config.yaml
arch: "convnext"
model: "self-supervised image encoder"
horizontal_flip: true
mlp_ratio: 2
layers: 16
width: 384
projector_hidden: 512
projector_hidden_layers: 1
optimizer: "adamw"
beta1: 0.85
gradient_centralization: true
batch_size: 128
epochs: 16.1
weight_decay: 0.1
Rows from block 2, named by matrix and row number. Rows with one number belong to one neuron. Each number is 200 + 30 x the weight over its row's rms, rounded and kept within 0 to 999. All counts start at 0. After the name is the row's rms in percent of the matrix's.
# fc1: MLP up (model.blocks.2.mlp.fc1.weight, 768x384), inputs 128-255
# fc2: MLP down (model.blocks.2.mlp.fc2.weight, 384x768, transposed), outputs 128-255
fc1.654,104,219,201,190,175,170,177,170,180,174,181,217,206,214,177,283,195,159,205,205,200,217,216,158,185,209,232,150,200,210,180,241,214,194,212,269,204,213,180,154,184,226,162,198,230,214,203,229,204,147,187,175,228,196,196,259,222,203,181,193,186,182,186,169,166,158,237,210,215,285,192,183,167,219,203,221,138,313,203,161,214,194,202,233,224,174,171,217,182,184,198,212,148,266,251,168,198,178,223,190,197,236,209,195,217,265,273,226,107,192,223,210,246,169,217,166,215,164,106,171,212,166,234,210,204,170,212,172,181
fc1.655,099,200,167,152,192,217,183,176,217,227,202,230,170,247,176,247,185,173,224,240,212,198,161,264,188,197,147,193,223,185,196,195,245,195,189,234,242,218,227,179,180,244,202,199,216,208,211,205,212,173,208,221,177,206,221,208,168,215,275,249,225,149,198,213,188,232,272,199,225,218,226,241,201,208,190,162,191,249,210,231,164,174,198,211,177,210,141,182,173,219,183,109,173,246,233,189,217,186,183,218,198,201,209,248,144,201,171,198,150,181,196,243,246,162,197,120,238,189,198,240,253,194,212,227,188,249,186,270,239
fc1.656,098,217,100,183,220,164,211,131,204,183,202,224,182,217,189,211,168,171,164,159,241,179,202,203,215,195,221,192,183,180,239,264,122,191,238,145,181,152,183,209,182,231,221,217,217,110,199,177,162,218,210,91,230,247,177,130,235,195,212,215,194,181,119,235,211,118,184,194,188,205,223,189,188,174,189,206,207,196,243,182,219,165,158,216,224,187,237,158,211,201,210,205,174,198,223,194,200,247,211,188,219,160,190,171,212,240,166,231,193,249,204,265,186,195,237,224,157,202,224,161,181,214,184,200,282,210,194,198,183
fc1.657,098,229,205,208,247,167,230,207,228,200,196,210,214,197,232,201,174,218,216,212,227,189,191,190,149,191,247,216,241,155,183,194,194,267,229,189,183,283,245,189,211,200,223,171,169,153,217,202,208,206,198,205,195,207,280,220,191,206,211,182,170,180,240,208,179,315,237,188,203,156,179,233,202,206,266,162,219,161,214,193,197,184,244,225,162,225,231,197,214,181,212,174,167,189,176,177,261,178,162,200,165,213,225,232,240,184,242,220,156,207,246,255,220,159,202,177,213,214,198,141,246,157,196,234,218,232,244,212,208
fc1.658,099,222,237,224,207,175,198,190,140,196,185,205,196,183,204,197,236,215,199,229,181,207,174,242,198,169,204,196,224,162,190,175,185,251,201,184,192,181,194,220,204,199,173,224,226,163,202,187,157,206,244,231,209,195,173,219,212,228,190,176,206,168,142,188,209,256,178,209,166,149,146,190,247,239,211,217,235,207,206,206,177,200,206,162,216,199,222,136,219,219,195,153,184,193,204,223,289,186,217,190,235,227,217,244,249,227,229,244,174,253,171,258,193,198,190,185,263,201,228,172,233,248,236,210,148,257,160,196,200
fc1.659,094,241,201,191,194,187,201,261,170,198,171,164,172,187,240,218,165,212,179,181,213,218,202,264,173,219,189,173,189,166,188,185,201,183,211,222,199,218,237,201,162,187,218,199,149,158,219,237,177,222,186,150,205,192,153,139,195,167,175,199,220,164,173,163,156,155,234,213,197,221,217,208,186,251,167,163,252,262,195,196,205,262,234,179,197,219,224,183,208,197,228,201,200,231,199,202,147,226,238,212,215,224,195,208,163,132,193,151,185,209,252,200,284,175,164,187,159,216,147,252,175,195,200,225,155,210,254,169,221
fc1.660,103,229,137,209,252,145,221,201,186,148,257,199,213,179,145,230,182,171,199,161,270,203,213,209,158,231,200,236,206,239,204,140,202,185,189,176,208,154,202,228,187,184,208,82,145,223,195,223,180,221,195,159,228,196,222,170,198,207,184,190,226,168,208,213,180,240,172,190,153,164,212,170,252,160,173,151,211,179,224,215,235,178,204,205,217,191,229,202,241,232,167,192,143,187,206,185,152,186,174,238,171,195,229,185,228,124,174,209,198,192,248,213,164,243,196,180,170,186,158,227,198,154,164,170,199,224,147,210,185
fc1.661,094,151,221,205,173,203,241,222,198,242,215,216,200,228,209,256,163,221,238,150,183,199,181,201,187,176,205,224,144,228,284,186,202,216,191,187,179,253,205,211,202,229,248,195,186,199,155,173,261,187,183,249,221,228,172,206,165,163,170,197,161,210,204,186,235,173,194,211,192,192,206,240,179,188,194,182,222,226,210,188,199,174,188,187,189,142,208,181,165,199,173,124,171,113,201,236,202,218,201,231,162,252,190,213,161,183,181,211,178,204,231,236,188,245,218,192,179,189,179,262,202,231,194,200,242,186,147,248,256
fc1.662,093,166,137,192,221,207,171,186,240,202,171,199,149,202,206,263,146,198,183,183,181,190,164,275,199,224,205,176,219,185,194,190,255,206,168,201,152,205,180,204,198,198,176,184,214,210,175,239,161,192,184,154,205,202,237,97,192,181,173,199,140,240,221,200,167,201,178,187,195,237,213,195,258,193,218,169,179,229,210,239,218,186,158,198,249,163,193,206,162,254,187,241,188,217,252,221,208,205,192,163,212,271,191,199,211,174,136,190,228,224,192,226,213,209,218,148,220,197,179,206,215,176,206,204,222,186,221,209,189
fc1.663,103,185,110,197,189,178,195,207,189,185,188,229,196,214,185,257,249,197,182,257,191,168,251,156,194,142,179,169,232,168,215,181,188,231,246,233,189,209,232,211,129,157,180,208,169,225,186,164,205,164,271,233,203,229,226,232,174,228,232,169,211,167,201,231,129,162,170,277,181,209,207,147,196,220,209,186,199,255,207,209,230,159,198,194,181,204,214,190,212,246,205,186,236,189,218,146,188,190,185,159,217,210,199,197,150,197,208,206,125,192,240,206,226,195,233,210,249,216,164,161,142,219,187,210,193,135,167,212,212
fc1.664,101,222,197,198,157,188,203,200,213,192,232,224,159,210,206,234,203,184,183,166,214,138,165,176,177,206,229,213,161,183,191,246,224,210,201,230,198,139,170,219,170,183,171,222,218,140,229,182,198,258,205,165,142,168,250,169,190,220,159,174,238,221,199,150,218,219,176,235,164,229,184,209,206,235,256,192,211,173,191,175,185,236,165,206,182,287,165,253,176,196,154,197,199,209,205,199,167,187,210,168,245,234,215,220,185,222,180,150,228,199,230,239,211,215,144,192,224,211,166,144,176,210,224,203,228,218,258,211,180
fc1.665,094,227,175,207,249,148,219,194,161,145,135,220,212,167,193,261,189,186,189,241,250,232,202,261,186,218,229,208,286,153,156,208,183,230,190,192,146,242,181,164,194,170,199,179,212,185,237,142,179,212,210,192,141,239,156,207,199,219,274,187,143,235,208,187,178,159,181,170,234,170,182,187,194,176,222,206,215,185,251,190,205,229,251,211,245,231,232,242,208,190,243,190,163,247,204,160,220,251,228,145,167,274,202,219,252,207,250,164,197,172,161,187,187,206,230,196,232,191,160,230,190,186,234,145,210,178,208,196,241
fc1.666,108,206,176,145,150,179,218,131,193,238,183,242,210,143,192,192,167,216,177,180,209,174,255,210,213,208,224,196,152,230,234,187,175,216,212,191,184,214,175,189,235,196,168,156,200,194,152,178,225,174,223,199,224,230,193,146,244,225,154,243,214,200,160,198,264,171,204,214,237,170,191,190,182,219,178,219,227,189,239,193,138,189,272,230,185,197,229,178,182,206,205,235,212,224,218,208,195,216,271,209,239,160,179,219,146,218,189,188,220,195,199,208,210,181,182,209,165,160,248,179,226,195,196,211,183,223,206,204,241
fc1.667,094,230,159,188,233,170,191,166,198,192,168,180,241,220,234,187,179,229,184,226,175,188,201,198,239,169,248,202,175,244,165,203,170,188,214,208,183,213,182,184,259,195,204,161,219,186,225,215,189,208,235,234,261,234,207,159,234,188,244,169,171,235,256,182,232,204,229,169,172,214,188,153,171,209,231,210,206,176,175,165,203,165,227,224,168,174,217,173,277,145,209,234,179,214,188,218,189,232,211,229,231,153,214,205,193,216,218,218,218,183,242,210,199,220,194,223,155,153,233,207,229,216,178,190,231,189,228,114,176
fc1.668,098,202,218,206,240,158,210,166,191,197,238,206,253,182,172,219,193,180,196,173,229,202,219,234,161,215,169,215,212,191,204,214,236,196,207,182,236,229,200,201,210,206,187,161,182,173,204,220,218,169,225,214,187,176,171,171,179,164,242,168,209,169,206,175,180,177,163,215,145,228,169,213,230,200,193,213,199,214,185,217,251,226,261,183,249,183,240,184,184,164,221,151,180,208,220,169,166,264,202,258,145,247,239,232,194,163,188,192,201,148,165,170,155,197,179,214,212,212,151,190,180,240,127,197,159,204,193,201,227
fc1.669,103,203,260,153,224,185,228,189,188,198,175,260,198,194,221,190,214,195,200,171,239,137,261,184,163,269,177,194,237,194,206,226,243,237,227,230,162,182,244,211,228,181,223,157,198,198,186,262,189,195,160,150,210,185,197,210,176,193,188,239,195,206,227,145,200,169,202,207,184,172,184,221,169,197,187,202,208,185,179,191,172,200,181,214,209,241,181,207,188,205,204,224,259,217,144,179,175,207,189,181,239,186,231,216,199,254,205,190,164,242,157,140,189,133,232,144,261,245,187,205,195,149,185,237,224,184,200,201,204
fc1.670,095,206,192,180,244,185,211,197,204,222,255,210,187,191,231,237,221,214,243,182,200,243,170,192,171,202,238,206,189,195,205,194,252,193,194,248,230,200,240,196,206,187,197,223,222,171,227,220,191,240,263,197,191,238,207,188,236,183,212,216,143,178,184,269,247,242,213,189,226,198,177,216,219,215,211,209,149,144,193,196,242,186,182,224,188,175,207,213,237,192,136,125,171,198,168,220,234,185,235,209,214,187,214,171,171,162,129,208,176,178,195,255,134,196,222,210,195,189,192,254,197,191,178,191,179,164,193,196,172
fc1.671,097,207,202,230,201,179,182,160,190,244,188,216,249,230,186,208,139,187,176,188,221,215,207,229,230,201,182,244,148,195,214,194,174,188,201,165,208,199,174,179,206,173,163,194,250,188,222,183,163,273,204,192,197,256,174,163,248,176,201,181,155,208,243,237,196,163,202,173,184,219,204,218,182,125,204,201,205,231,225,195,267,178,203,206,245,211,202,178,168,213,165,143,224,164,210,236,195,198,190,197,190,211,247,201,252,248,206,176,210,168,186,223,217,228,209,236,206,229,221,157,192,204,197,176,193,186,141,214,200
fc1.672,099,190,146,153,210,196,266,198,194,154,210,208,233,173,179,187,140,172,191,189,168,176,181,224,194,215,187,199,219,169,212,258,232,220,178,236,186,214,124,180,223,256,267,199,140,164,226,197,195,243,190,194,176,254,227,212,192,251,188,177,199,206,250,148,205,227,205,217,225,223,243,186,200,222,234,221,205,211,195,135,184,242,215,211,177,186,218,191,185,206,203,229,187,237,228,206,196,192,195,207,221,212,226,203,126,201,201,176,191,176,236,133,231,190,207,211,202,203,161,170,208,189,221,185,220,150,230,214,211
fc1.673,092,192,204,162,243,184,236,194,114,206,171,236,181,201,274,187,188,198,202,199,218,180,168,179,175,228,195,193,236,162,142,169,220,205,209,164,191,155,214,192,156,246,223,188,151,193,235,198,192,215,259,208,176,173,235,165,170,216,230,189,242,164,223,213,217,186,193,182,201,197,163,204,202,227,258,193,275,214,190,184,247,197,205,201,203,174,261,171,183,198,181,162,166,204,216,200,220,189,213,189,178,236,198,204,206,147,177,150,174,200,242,213,191,176,223,209,162,210,170,218,242,141,212,200,221,229,198,197,238
fc1.674,106,228,233,190,201,159,183,164,258,189,178,249,207,188,210,220,206,224,213,212,225,185,231,222,201,202,203,184,211,181,220,188,212,171,225,226,223,199,166,224,220,197,178,224,141,242,177,214,219,191,203,170,235,184,223,171,168,225,171,164,197,214,222,206,226,187,215,250,153,203,164,150,179,235,214,229,166,203,181,224,194,174,203,228,253,215,220,199,163,250,233,219,173,192,212,210,190,248,250,216,187,230,182,246,133,188,232,146,129,258,215,198,171,159,229,183,215,209,196,232,245,198,208,225,182,204,201,185,166
fc1.675,094,157,244,198,206,167,213,231,192,225,269,202,233,187,216,229,221,198,219,189,165,162,199,236,238,283,194,168,220,236,152,218,165,166,197,225,273,217,182,170,176,185,222,216,198,235,243,175,152,184,157,170,202,190,178,229,183,202,207,219,219,216,227,191,190,246,140,197,153,220,180,194,221,185,215,195,176,212,210,217,187,190,190,207,210,207,182,191,156,216,191,171,229,213,179,209,202,239,217,174,200,205,171,170,193,234,195,176,232,171,262,233,202,256,251,149,236,185,256,193,207,205,176,261,218,188,147,198,200
fc1.676,098,200,209,211,209,139,218,190,191,243,189,211,185,181,152,216,215,180,174,265,234,209,243,243,191,172,182,204,161,202,179,162,222,166,190,191,170,137,210,170,234,156,237,189,172,224,231,192,179,198,197,225,204,189,203,177,242,185,250,169,241,168,266,188,235,224,230,186,197,188,215,170,152,219,238,214,209,183,237,215,225,164,237,191,178,223,237,213,243,202,230,238,158,192,205,141,167,206,196,169,238,201,190,194,232,219,194,157,228,207,247,170,220,215,231,158,174,177,199,161,221,236,216,220,186,196,178,196,235
fc1.677,113,167,195,141,243,190,176,164,178,254,211,186,142,228,258,183,184,197,196,234,176,221,157,205,172,179,195,209,196,211,232,177,227,188,209,212,203,210,189,191,201,195,190,182,178,128,196,242,239,199,201,221,232,214,232,156,245,163,186,201,186,193,213,191,166,204,172,191,212,240,207,185,220,215,217,193,224,228,223,246,163,175,220,207,172,259,215,230,188,188,195,166,151,192,188,193,232,190,206,171,206,253,257,209,240,233,193,221,227,193,251,213,186,235,178,182,195,227,188,208,269,201,240,223,219,205,196,187,176
fc1.678,112,194,214,199,202,155,202,215,181,235,168,199,206,182,206,223,194,188,181,159,211,178,133,200,159,206,243,235,155,181,154,196,242,195,229,244,261,240,183,174,189,203,155,270,210,230,205,168,189,207,163,225,171,212,161,223,215,184,230,186,213,216,211,219,154,212,131,251,150,191,181,207,199,234,139,209,220,265,180,228,245,149,180,144,212,188,204,223,183,221,205,230,203,230,235,195,168,188,216,166,186,245,231,187,213,190,131,225,214,192,217,258,219,213,220,164,197,221,189,158,205,150,178,163,141,195,165,200,221
fc1.679,105,217,259,209,188,198,212,170,212,174,189,237,211,218,200,267,178,230,195,144,212,173,163,203,245,213,211,206,218,254,217,223,249,193,223,216,277,200,179,174,188,227,196,265,201,246,225,189,160,195,213,182,185,168,223,177,227,173,164,161,183,204,206,219,177,208,195,214,180,200,187,180,205,208,165,174,153,221,197,218,301,192,192,265,211,192,169,240,153,199,167,183,215,171,219,207,202,185,176,188,178,202,227,192,245,222,140,235,210,237,190,187,194,281,178,178,144,278,171,169,166,157,211,224,182,207,231,248,196
fc1.680,109,222,189,176,194,175,216,193,213,250,245,225,200,194,182,166,200,159,204,192,201,202,211,187,217,201,188,252,195,237,177,251,217,196,183,215,209,226,187,184,187,231,159,233,172,223,204,159,154,203,156,215,209,292,197,218,179,249,157,205,265,168,135,193,197,191,183,186,203,213,235,228,221,207,195,197,240,189,171,206,186,174,174,199,179,216,205,220,236,196,197,148,212,209,148,265,187,210,199,152,240,186,235,202,181,242,168,216,175,237,200,261,229,214,195,216,208,232,161,153,205,215,180,257,166,206,175,190,207
fc2.654,114,173,202,193,160,214,205,204,199,229,191,124,256,191,183,213,211,227,241,230,200,230,212,199,231,179,146,169,177,166,214,188,160,183,209,197,209,200,205,207,196,162,198,181,166,170,179,183,210,179,225,186,203,173,212,216,228,206,213,115,188,235,216,221,168,218,206,196,245,206,226,184,171,207,217,209,177,161,202,228,259,195,215,179,223,232,223,160,167,213,218,229,169,182,210,185,154,204,213,226,183,200,181,235,223,216,241,153,231,186,212,210,192,172,151,236,153,221,190,236,240,176,200,189,220,178,159,198,182
fc2.655,089,163,201,244,166,207,158,205,201,172,226,175,182,222,219,163,230,177,171,200,136,209,221,187,155,216,157,192,180,163,156,196,205,221,149,224,163,222,228,177,214,184,240,160,191,210,160,170,263,277,155,175,166,185,193,194,239,207,166,123,207,193,228,208,230,203,178,194,212,194,196,147,236,183,206,254,147,211,174,183,237,210,221,173,233,239,231,210,222,181,228,203,234,204,168,196,180,229,218,165,261,192,179,146,234,237,223,162,162,207,182,260,172,208,197,220,213,160,172,195,195,162,175,224,223,175,200,243,185
fc2.656,098,172,197,171,213,192,233,161,186,227,178,215,185,161,183,212,222,232,281,230,213,240,197,182,205,138,214,150,206,216,178,201,173,252,221,211,245,157,177,208,179,240,162,250,194,229,193,221,187,199,222,188,234,221,225,180,177,176,189,203,211,210,203,188,250,214,157,243,211,205,156,208,177,216,211,236,165,209,218,187,222,165,256,160,226,235,190,243,251,221,186,218,182,247,168,202,190,193,213,233,195,206,234,167,188,171,235,204,204,152,197,237,185,244,171,213,195,201,173,158,191,225,234,187,255,236,305,174,229
fc2.657,106,229,193,190,154,239,190,208,195,167,150,153,178,208,254,176,241,177,210,207,154,192,198,210,239,241,234,216,207,192,230,191,198,170,166,208,174,234,169,198,195,221,212,180,153,224,185,228,218,192,220,205,188,191,218,125,200,233,224,211,101,179,190,242,251,198,194,204,177,203,178,179,162,180,250,233,172,228,140,186,211,173,215,227,221,219,222,236,248,148,212,147,196,255,190,232,167,182,203,214,174,194,177,145,191,234,166,168,166,200,239,198,198,172,163,168,248,166,182,162,163,157,239,238,211,189,196,234,165
fc2.658,103,176,184,194,202,180,198,229,163,155,211,210,236,180,248,208,123,201,194,177,183,205,192,195,210,157,172,230,207,191,195,230,185,210,226,194,152,260,147,183,228,214,231,206,132,240,278,192,236,175,214,211,185,186,164,192,182,170,207,211,172,175,186,264,228,225,171,158,185,205,192,220,175,194,236,182,183,220,207,147,215,164,237,224,189,243,232,273,238,222,181,194,205,239,212,236,209,186,197,183,280,160,235,163,224,206,182,211,181,175,237,211,194,217,198,218,190,197,220,158,161,228,218,226,180,194,210,197,181
fc2.659,100,202,183,225,203,219,199,195,181,203,208,159,228,193,161,188,154,203,272,195,191,263,208,191,185,179,178,149,250,207,169,218,204,182,207,221,258,204,227,255,219,185,185,138,171,142,194,197,191,210,266,229,159,216,204,176,201,184,210,223,205,189,227,177,179,189,156,204,178,198,177,259,170,213,198,206,230,173,167,208,186,254,217,183,202,236,190,159,219,203,207,229,268,168,188,168,184,194,190,217,187,197,138,192,196,181,197,203,196,151,155,176,228,191,162,216,196,254,157,239,174,162,148,187,184,174,165,160,247
fc2.660,109,248,290,184,239,212,214,159,252,160,204,182,238,241,227,217,227,214,221,160,234,162,189,241,179,234,221,216,214,228,178,187,242,202,129,203,237,188,192,184,201,172,213,217,249,152,178,210,225,179,201,235,170,193,190,176,251,269,246,269,184,193,260,167,205,163,196,189,239,173,150,215,250,211,195,244,213,252,186,166,172,191,235,191,202,206,235,172,226,172,186,171,229,155,213,256,197,213,170,204,229,204,204,210,254,135,154,294,170,242,164,193,216,199,197,179,245,193,202,166,200,267,193,155,203,185,192,256,216
fc2.661,097,192,194,174,182,223,238,236,218,193,229,149,164,202,163,212,182,236,201,237,170,205,225,211,196,140,225,212,165,239,193,223,248,195,197,176,166,187,244,237,166,208,150,162,193,180,174,227,231,178,211,148,183,197,258,157,218,190,230,236,158,159,204,253,231,200,194,269,201,235,213,236,147,197,168,224,151,166,167,191,315,178,182,214,208,212,210,143,174,143,220,167,212,240,179,213,196,261,240,180,192,227,150,220,178,215,182,256,162,176,181,193,215,160,186,226,219,231,217,148,191,157,226,166,189,184,193,241,243
fc2.662,095,259,244,195,189,242,164,232,243,161,181,201,256,216,167,194,186,196,183,190,223,233,216,161,221,192,229,157,237,234,190,185,217,140,163,222,183,229,240,208,189,185,185,161,237,164,192,217,168,197,217,219,163,229,220,166,201,249,290,214,185,218,161,175,199,157,195,196,184,246,158,204,193,229,176,197,215,177,183,224,218,202,188,226,224,153,185,164,159,185,207,199,206,221,151,225,219,183,192,230,157,239,242,248,181,188,210,288,216,217,162,183,201,212,186,204,150,193,208,225,136,193,152,248,184,168,214,168,197
fc2.663,096,152,187,215,160,159,182,208,177,229,217,209,232,222,214,221,171,129,227,216,213,181,223,205,199,194,183,189,231,202,209,217,178,192,187,208,221,153,190,197,215,218,196,208,170,238,204,194,235,210,203,192,258,149,212,220,221,176,163,166,194,181,212,169,191,254,208,237,202,155,193,231,235,205,231,231,201,191,215,155,171,213,206,149,242,207,183,225,184,197,230,204,220,190,203,223,216,220,203,245,221,165,218,212,239,251,227,209,242,191,239,258,192,160,160,227,241,195,149,129,216,169,209,153,210,184,190,203,161
fc2.664,101,255,230,157,173,203,210,208,252,229,210,248,213,174,172,222,223,224,169,170,240,250,189,221,174,204,252,183,189,217,197,213,188,192,211,193,233,177,237,203,177,219,206,187,226,138,165,205,269,193,215,227,204,183,239,232,249,189,245,201,235,151,184,202,135,180,215,158,176,153,241,196,189,219,140,234,178,171,183,242,170,246,166,209,216,225,239,143,245,208,240,210,209,216,192,213,225,212,225,251,191,161,170,231,201,155,208,200,205,257,169,189,223,186,149,179,176,178,152,224,236,223,210,184,218,239,190,147,237
fc2.665,082,172,171,227,207,161,143,215,227,245,225,218,195,206,225,223,215,166,196,160,252,191,145,203,224,178,261,179,175,217,208,207,231,201,199,185,204,146,207,220,186,176,208,172,228,197,192,196,241,189,141,225,206,174,210,208,211,247,181,267,220,199,175,221,162,223,198,185,162,192,180,226,250,224,246,248,152,217,180,247,210,204,252,153,231,215,176,188,275,234,203,193,187,199,178,221,207,181,228,250,234,208,173,161,174,171,178,228,156,245,207,219,212,217,240,170,198,171,223,197,288,139,218,154,206,269,208,193,184
fc2.666,107,169,176,175,174,225,211,255,222,189,190,214,155,204,241,231,215,151,184,251,167,177,172,183,216,216,227,242,162,201,174,173,207,212,171,196,231,183,209,174,231,191,233,247,199,209,221,198,168,198,181,202,193,160,189,192,176,200,206,234,194,215,130,216,198,200,201,214,222,243,200,177,229,225,166,207,226,174,228,205,160,210,214,213,222,165,145,184,211,174,178,179,153,229,225,192,162,199,200,191,194,183,195,204,233,221,201,140,177,238,181,258,184,150,233,210,258,163,233,192,153,170,255,223,158,220,232,232,150
fc2.667,091,200,194,232,208,217,180,173,209,227,238,182,155,234,145,174,189,211,219,254,263,219,160,248,170,186,204,151,210,218,144,215,145,256,192,226,231,207,291,241,210,195,162,216,218,187,195,226,209,242,216,177,203,204,187,179,214,222,182,232,177,202,238,118,169,161,237,193,213,193,211,217,200,231,179,149,215,169,189,257,275,199,199,195,230,173,152,164,208,223,205,204,233,156,233,179,241,205,264,222,187,211,194,102,185,160,243,219,186,239,182,174,235,197,198,229,171,203,205,309,200,217,172,170,222,199,154,196,219
fc2.668,103,200,261,178,248,240,212,174,233,173,209,217,191,181,141,250,204,222,190,197,217,186,176,185,228,195,214,211,187,199,222,221,182,153,205,201,198,199,201,200,167,190,212,191,209,194,188,203,157,151,184,211,181,258,254,185,184,269,248,223,177,242,228,192,202,149,167,209,209,198,199,205,175,205,204,204,206,216,174,171,203,192,182,189,150,258,263,179,174,211,197,213,192,216,211,206,218,174,235,221,249,220,177,241,203,195,210,216,266,240,161,236,191,225,220,201,192,214,235,156,173,169,237,190,172,183,194,273,167
fc2.669,090,170,185,195,182,203,244,164,207,232,224,219,237,242,205,216,158,203,226,159,302,173,160,178,196,176,232,144,184,218,196,181,182,195,187,187,225,173,186,209,162,215,191,189,207,151,146,184,187,218,239,164,216,172,178,225,224,245,161,214,201,223,194,218,221,201,230,182,170,187,219,239,174,192,189,239,205,177,208,219,174,222,243,195,208,192,155,178,240,208,265,221,159,207,193,227,175,201,191,232,178,217,281,246,210,197,230,214,252,195,177,158,196,189,205,195,249,221,254,208,210,216,195,157,182,176,189,224,180
fc2.670,087,192,239,194,165,213,245,199,237,214,168,155,200,199,236,202,192,210,232,186,141,229,235,215,215,168,188,233,156,217,148,195,187,157,182,188,224,146,213,148,202,242,232,275,184,200,195,200,154,207,194,245,205,207,200,209,220,155,208,208,212,204,164,235,240,201,209,204,155,209,171,218,206,195,209,229,183,239,191,190,260,204,192,148,194,234,247,224,237,151,167,205,182,195,226,189,205,232,176,202,190,223,210,237,196,192,218,198,152,205,241,206,175,136,174,191,159,234,209,210,243,206,211,184,188,258,167,173,172
fc2.671,088,173,112,221,233,230,137,212,170,200,220,173,216,190,178,201,221,201,194,192,203,206,147,196,171,194,196,223,232,189,213,227,165,186,290,225,169,200,207,196,140,213,148,171,266,197,209,194,180,203,196,204,180,242,154,257,191,168,189,161,187,241,176,228,257,144,214,219,231,219,212,209,158,172,245,197,239,207,227,262,286,163,166,207,184,227,189,216,180,268,204,184,212,183,184,229,211,139,163,201,205,176,270,174,178,194,197,189,162,214,198,204,186,247,212,230,154,204,160,211,160,214,164,243,195,211,185,185,176
fc2.672,099,225,207,177,187,176,188,186,104,230,114,199,222,196,192,247,247,226,193,248,199,274,209,226,202,197,236,180,260,198,170,211,143,234,210,197,216,252,136,172,180,238,234,149,167,196,129,195,160,214,200,194,173,214,157,203,218,231,236,194,192,164,234,219,235,181,202,204,227,219,162,211,208,192,239,198,221,200,133,247,241,232,175,150,203,242,180,221,261,247,146,211,169,167,184,190,230,174,186,196,184,190,200,185,186,199,190,187,176,125,195,153,233,229,197,220,175,251,151,283,204,160,168,195,229,209,191,176,251
fc2.673,093,243,216,213,214,208,213,183,170,205,196,177,225,207,189,201,236,214,210,218,207,275,193,211,228,182,199,225,213,201,152,176,141,196,191,224,176,194,169,198,195,241,170,174,186,184,155,133,226,193,195,264,165,196,214,165,210,234,184,242,182,185,280,218,210,181,162,148,154,195,172,223,171,243,185,172,191,221,176,142,190,187,182,216,197,221,213,187,217,210,208,204,181,224,129,209,229,210,190,203,251,175,171,180,271,154,169,247,232,210,201,210,220,221,135,216,216,200,185,179,189,190,205,185,228,114,205,197,228
fc2.674,127,242,203,176,209,205,163,225,204,159,241,187,183,249,181,214,227,163,197,196,205,237,193,224,206,248,198,239,207,198,179,191,201,209,176,202,244,186,152,232,179,213,169,211,148,197,240,234,232,186,168,206,141,187,185,182,215,162,229,208,179,198,258,191,273,169,169,198,224,237,162,265,146,174,184,226,205,254,203,163,185,187,187,189,232,257,233,237,241,171,186,178,235,198,260,219,198,165,130,223,239,193,195,243,209,197,223,222,130,171,222,242,227,189,146,215,167,241,173,171,170,262,185,162,146,177,211,233,197
fc2.675,083,260,190,220,184,186,202,236,242,182,234,185,211,239,187,187,162,190,207,196,220,211,224,192,140,178,196,182,193,174,163,118,189,133,218,179,223,180,162,221,145,225,129,181,172,204,223,207,197,174,235,167,170,258,158,171,211,164,220,199,235,266,238,163,207,194,164,197,243,213,198,207,178,196,217,182,187,246,254,162,236,208,171,200,223,164,184,161,178,156,199,218,205,168,229,165,174,157,217,168,178,234,151,204,217,215,205,201,149,199,226,110,230,246,183,185,181,236,238,194,237,208,221,217,205,229,135,196,189
fc2.676,101,173,235,166,194,208,204,183,196,248,227,202,193,188,138,177,171,257,216,212,199,236,175,172,191,164,236,167,204,289,230,180,190,179,221,179,204,197,235,202,238,143,180,174,198,236,201,207,233,224,246,223,187,257,237,166,219,181,214,219,196,171,212,188,220,186,195,147,178,229,194,188,182,211,136,170,215,187,249,244,199,168,160,169,236,168,229,203,212,191,202,256,199,232,210,135,285,201,230,226,169,212,235,194,215,218,199,243,223,180,165,207,224,164,218,208,192,246,247,214,191,147,181,194,253,203,207,172,270
fc2.677,139,236,180,198,178,233,192,185,207,164,209,207,169,208,252,166,157,193,172,168,159,161,209,169,169,203,197,229,171,189,195,217,235,178,174,238,152,204,216,151,250,201,197,207,223,170,186,230,213,215,192,261,152,221,222,222,254,223,164,224,181,224,144,220,215,225,182,139,185,206,239,211,195,248,169,228,184,187,241,168,162,175,239,244,235,181,222,182,159,174,187,185,204,208,211,187,224,212,220,203,173,219,200,236,179,204,183,210,249,251,188,195,205,159,216,213,194,139,249,201,185,176,192,247,176,186,191,214,155
fc2.678,131,190,158,200,170,221,178,207,196,189,153,211,262,185,214,171,205,189,176,162,239,215,260,180,221,217,162,166,250,191,214,197,175,148,217,203,179,196,186,191,146,227,205,195,242,202,209,123,173,161,222,205,165,200,175,154,158,244,211,167,245,193,195,182,212,190,226,210,189,154,210,194,169,154,217,164,200,186,173,199,208,244,200,191,125,213,191,176,173,189,257,180,206,209,184,197,173,174,231,200,187,188,213,230,192,140,157,227,221,216,195,202,175,286,212,200,195,232,204,214,186,162,222,236,185,182,148,204,238
fc2.679,113,152,160,184,206,203,220,237,202,209,194,158,238,182,225,229,202,235,188,217,195,205,224,240,254,229,190,175,214,222,246,184,175,150,209,235,129,194,190,193,188,196,220,155,222,156,209,151,172,169,214,189,199,187,184,204,116,241,267,176,225,238,213,229,211,209,238,216,231,211,220,176,144,190,180,209,229,200,250,223,260,171,237,234,159,194,234,174,139,175,239,229,180,188,212,205,207,166,226,169,188,175,232,221,220,198,183,201,259,260,203,200,155,223,188,212,199,234,253,207,190,199,182,226,186,244,136,197,160
fc2.680,106,156,185,278,168,177,171,211,136,187,193,181,201,238,238,196,206,207,167,216,182,212,244,217,211,226,157,221,219,162,204,168,136,204,185,218,201,177,144,215,176,208,217,193,198,259,247,189,204,217,197,189,209,159,198,185,192,167,204,236,193,203,178,236,250,202,214,215,226,202,132,156,205,199,207,233,175,233,229,169,233,166,222,230,176,184,174,277,214,178,246,161,264,230,258,217,190,176,191,162,228,192,233,173,210,219,200,207,160,235,275,231,189,227,197,177,217,215,222,152,173,218,262,184,159,188,209,200,156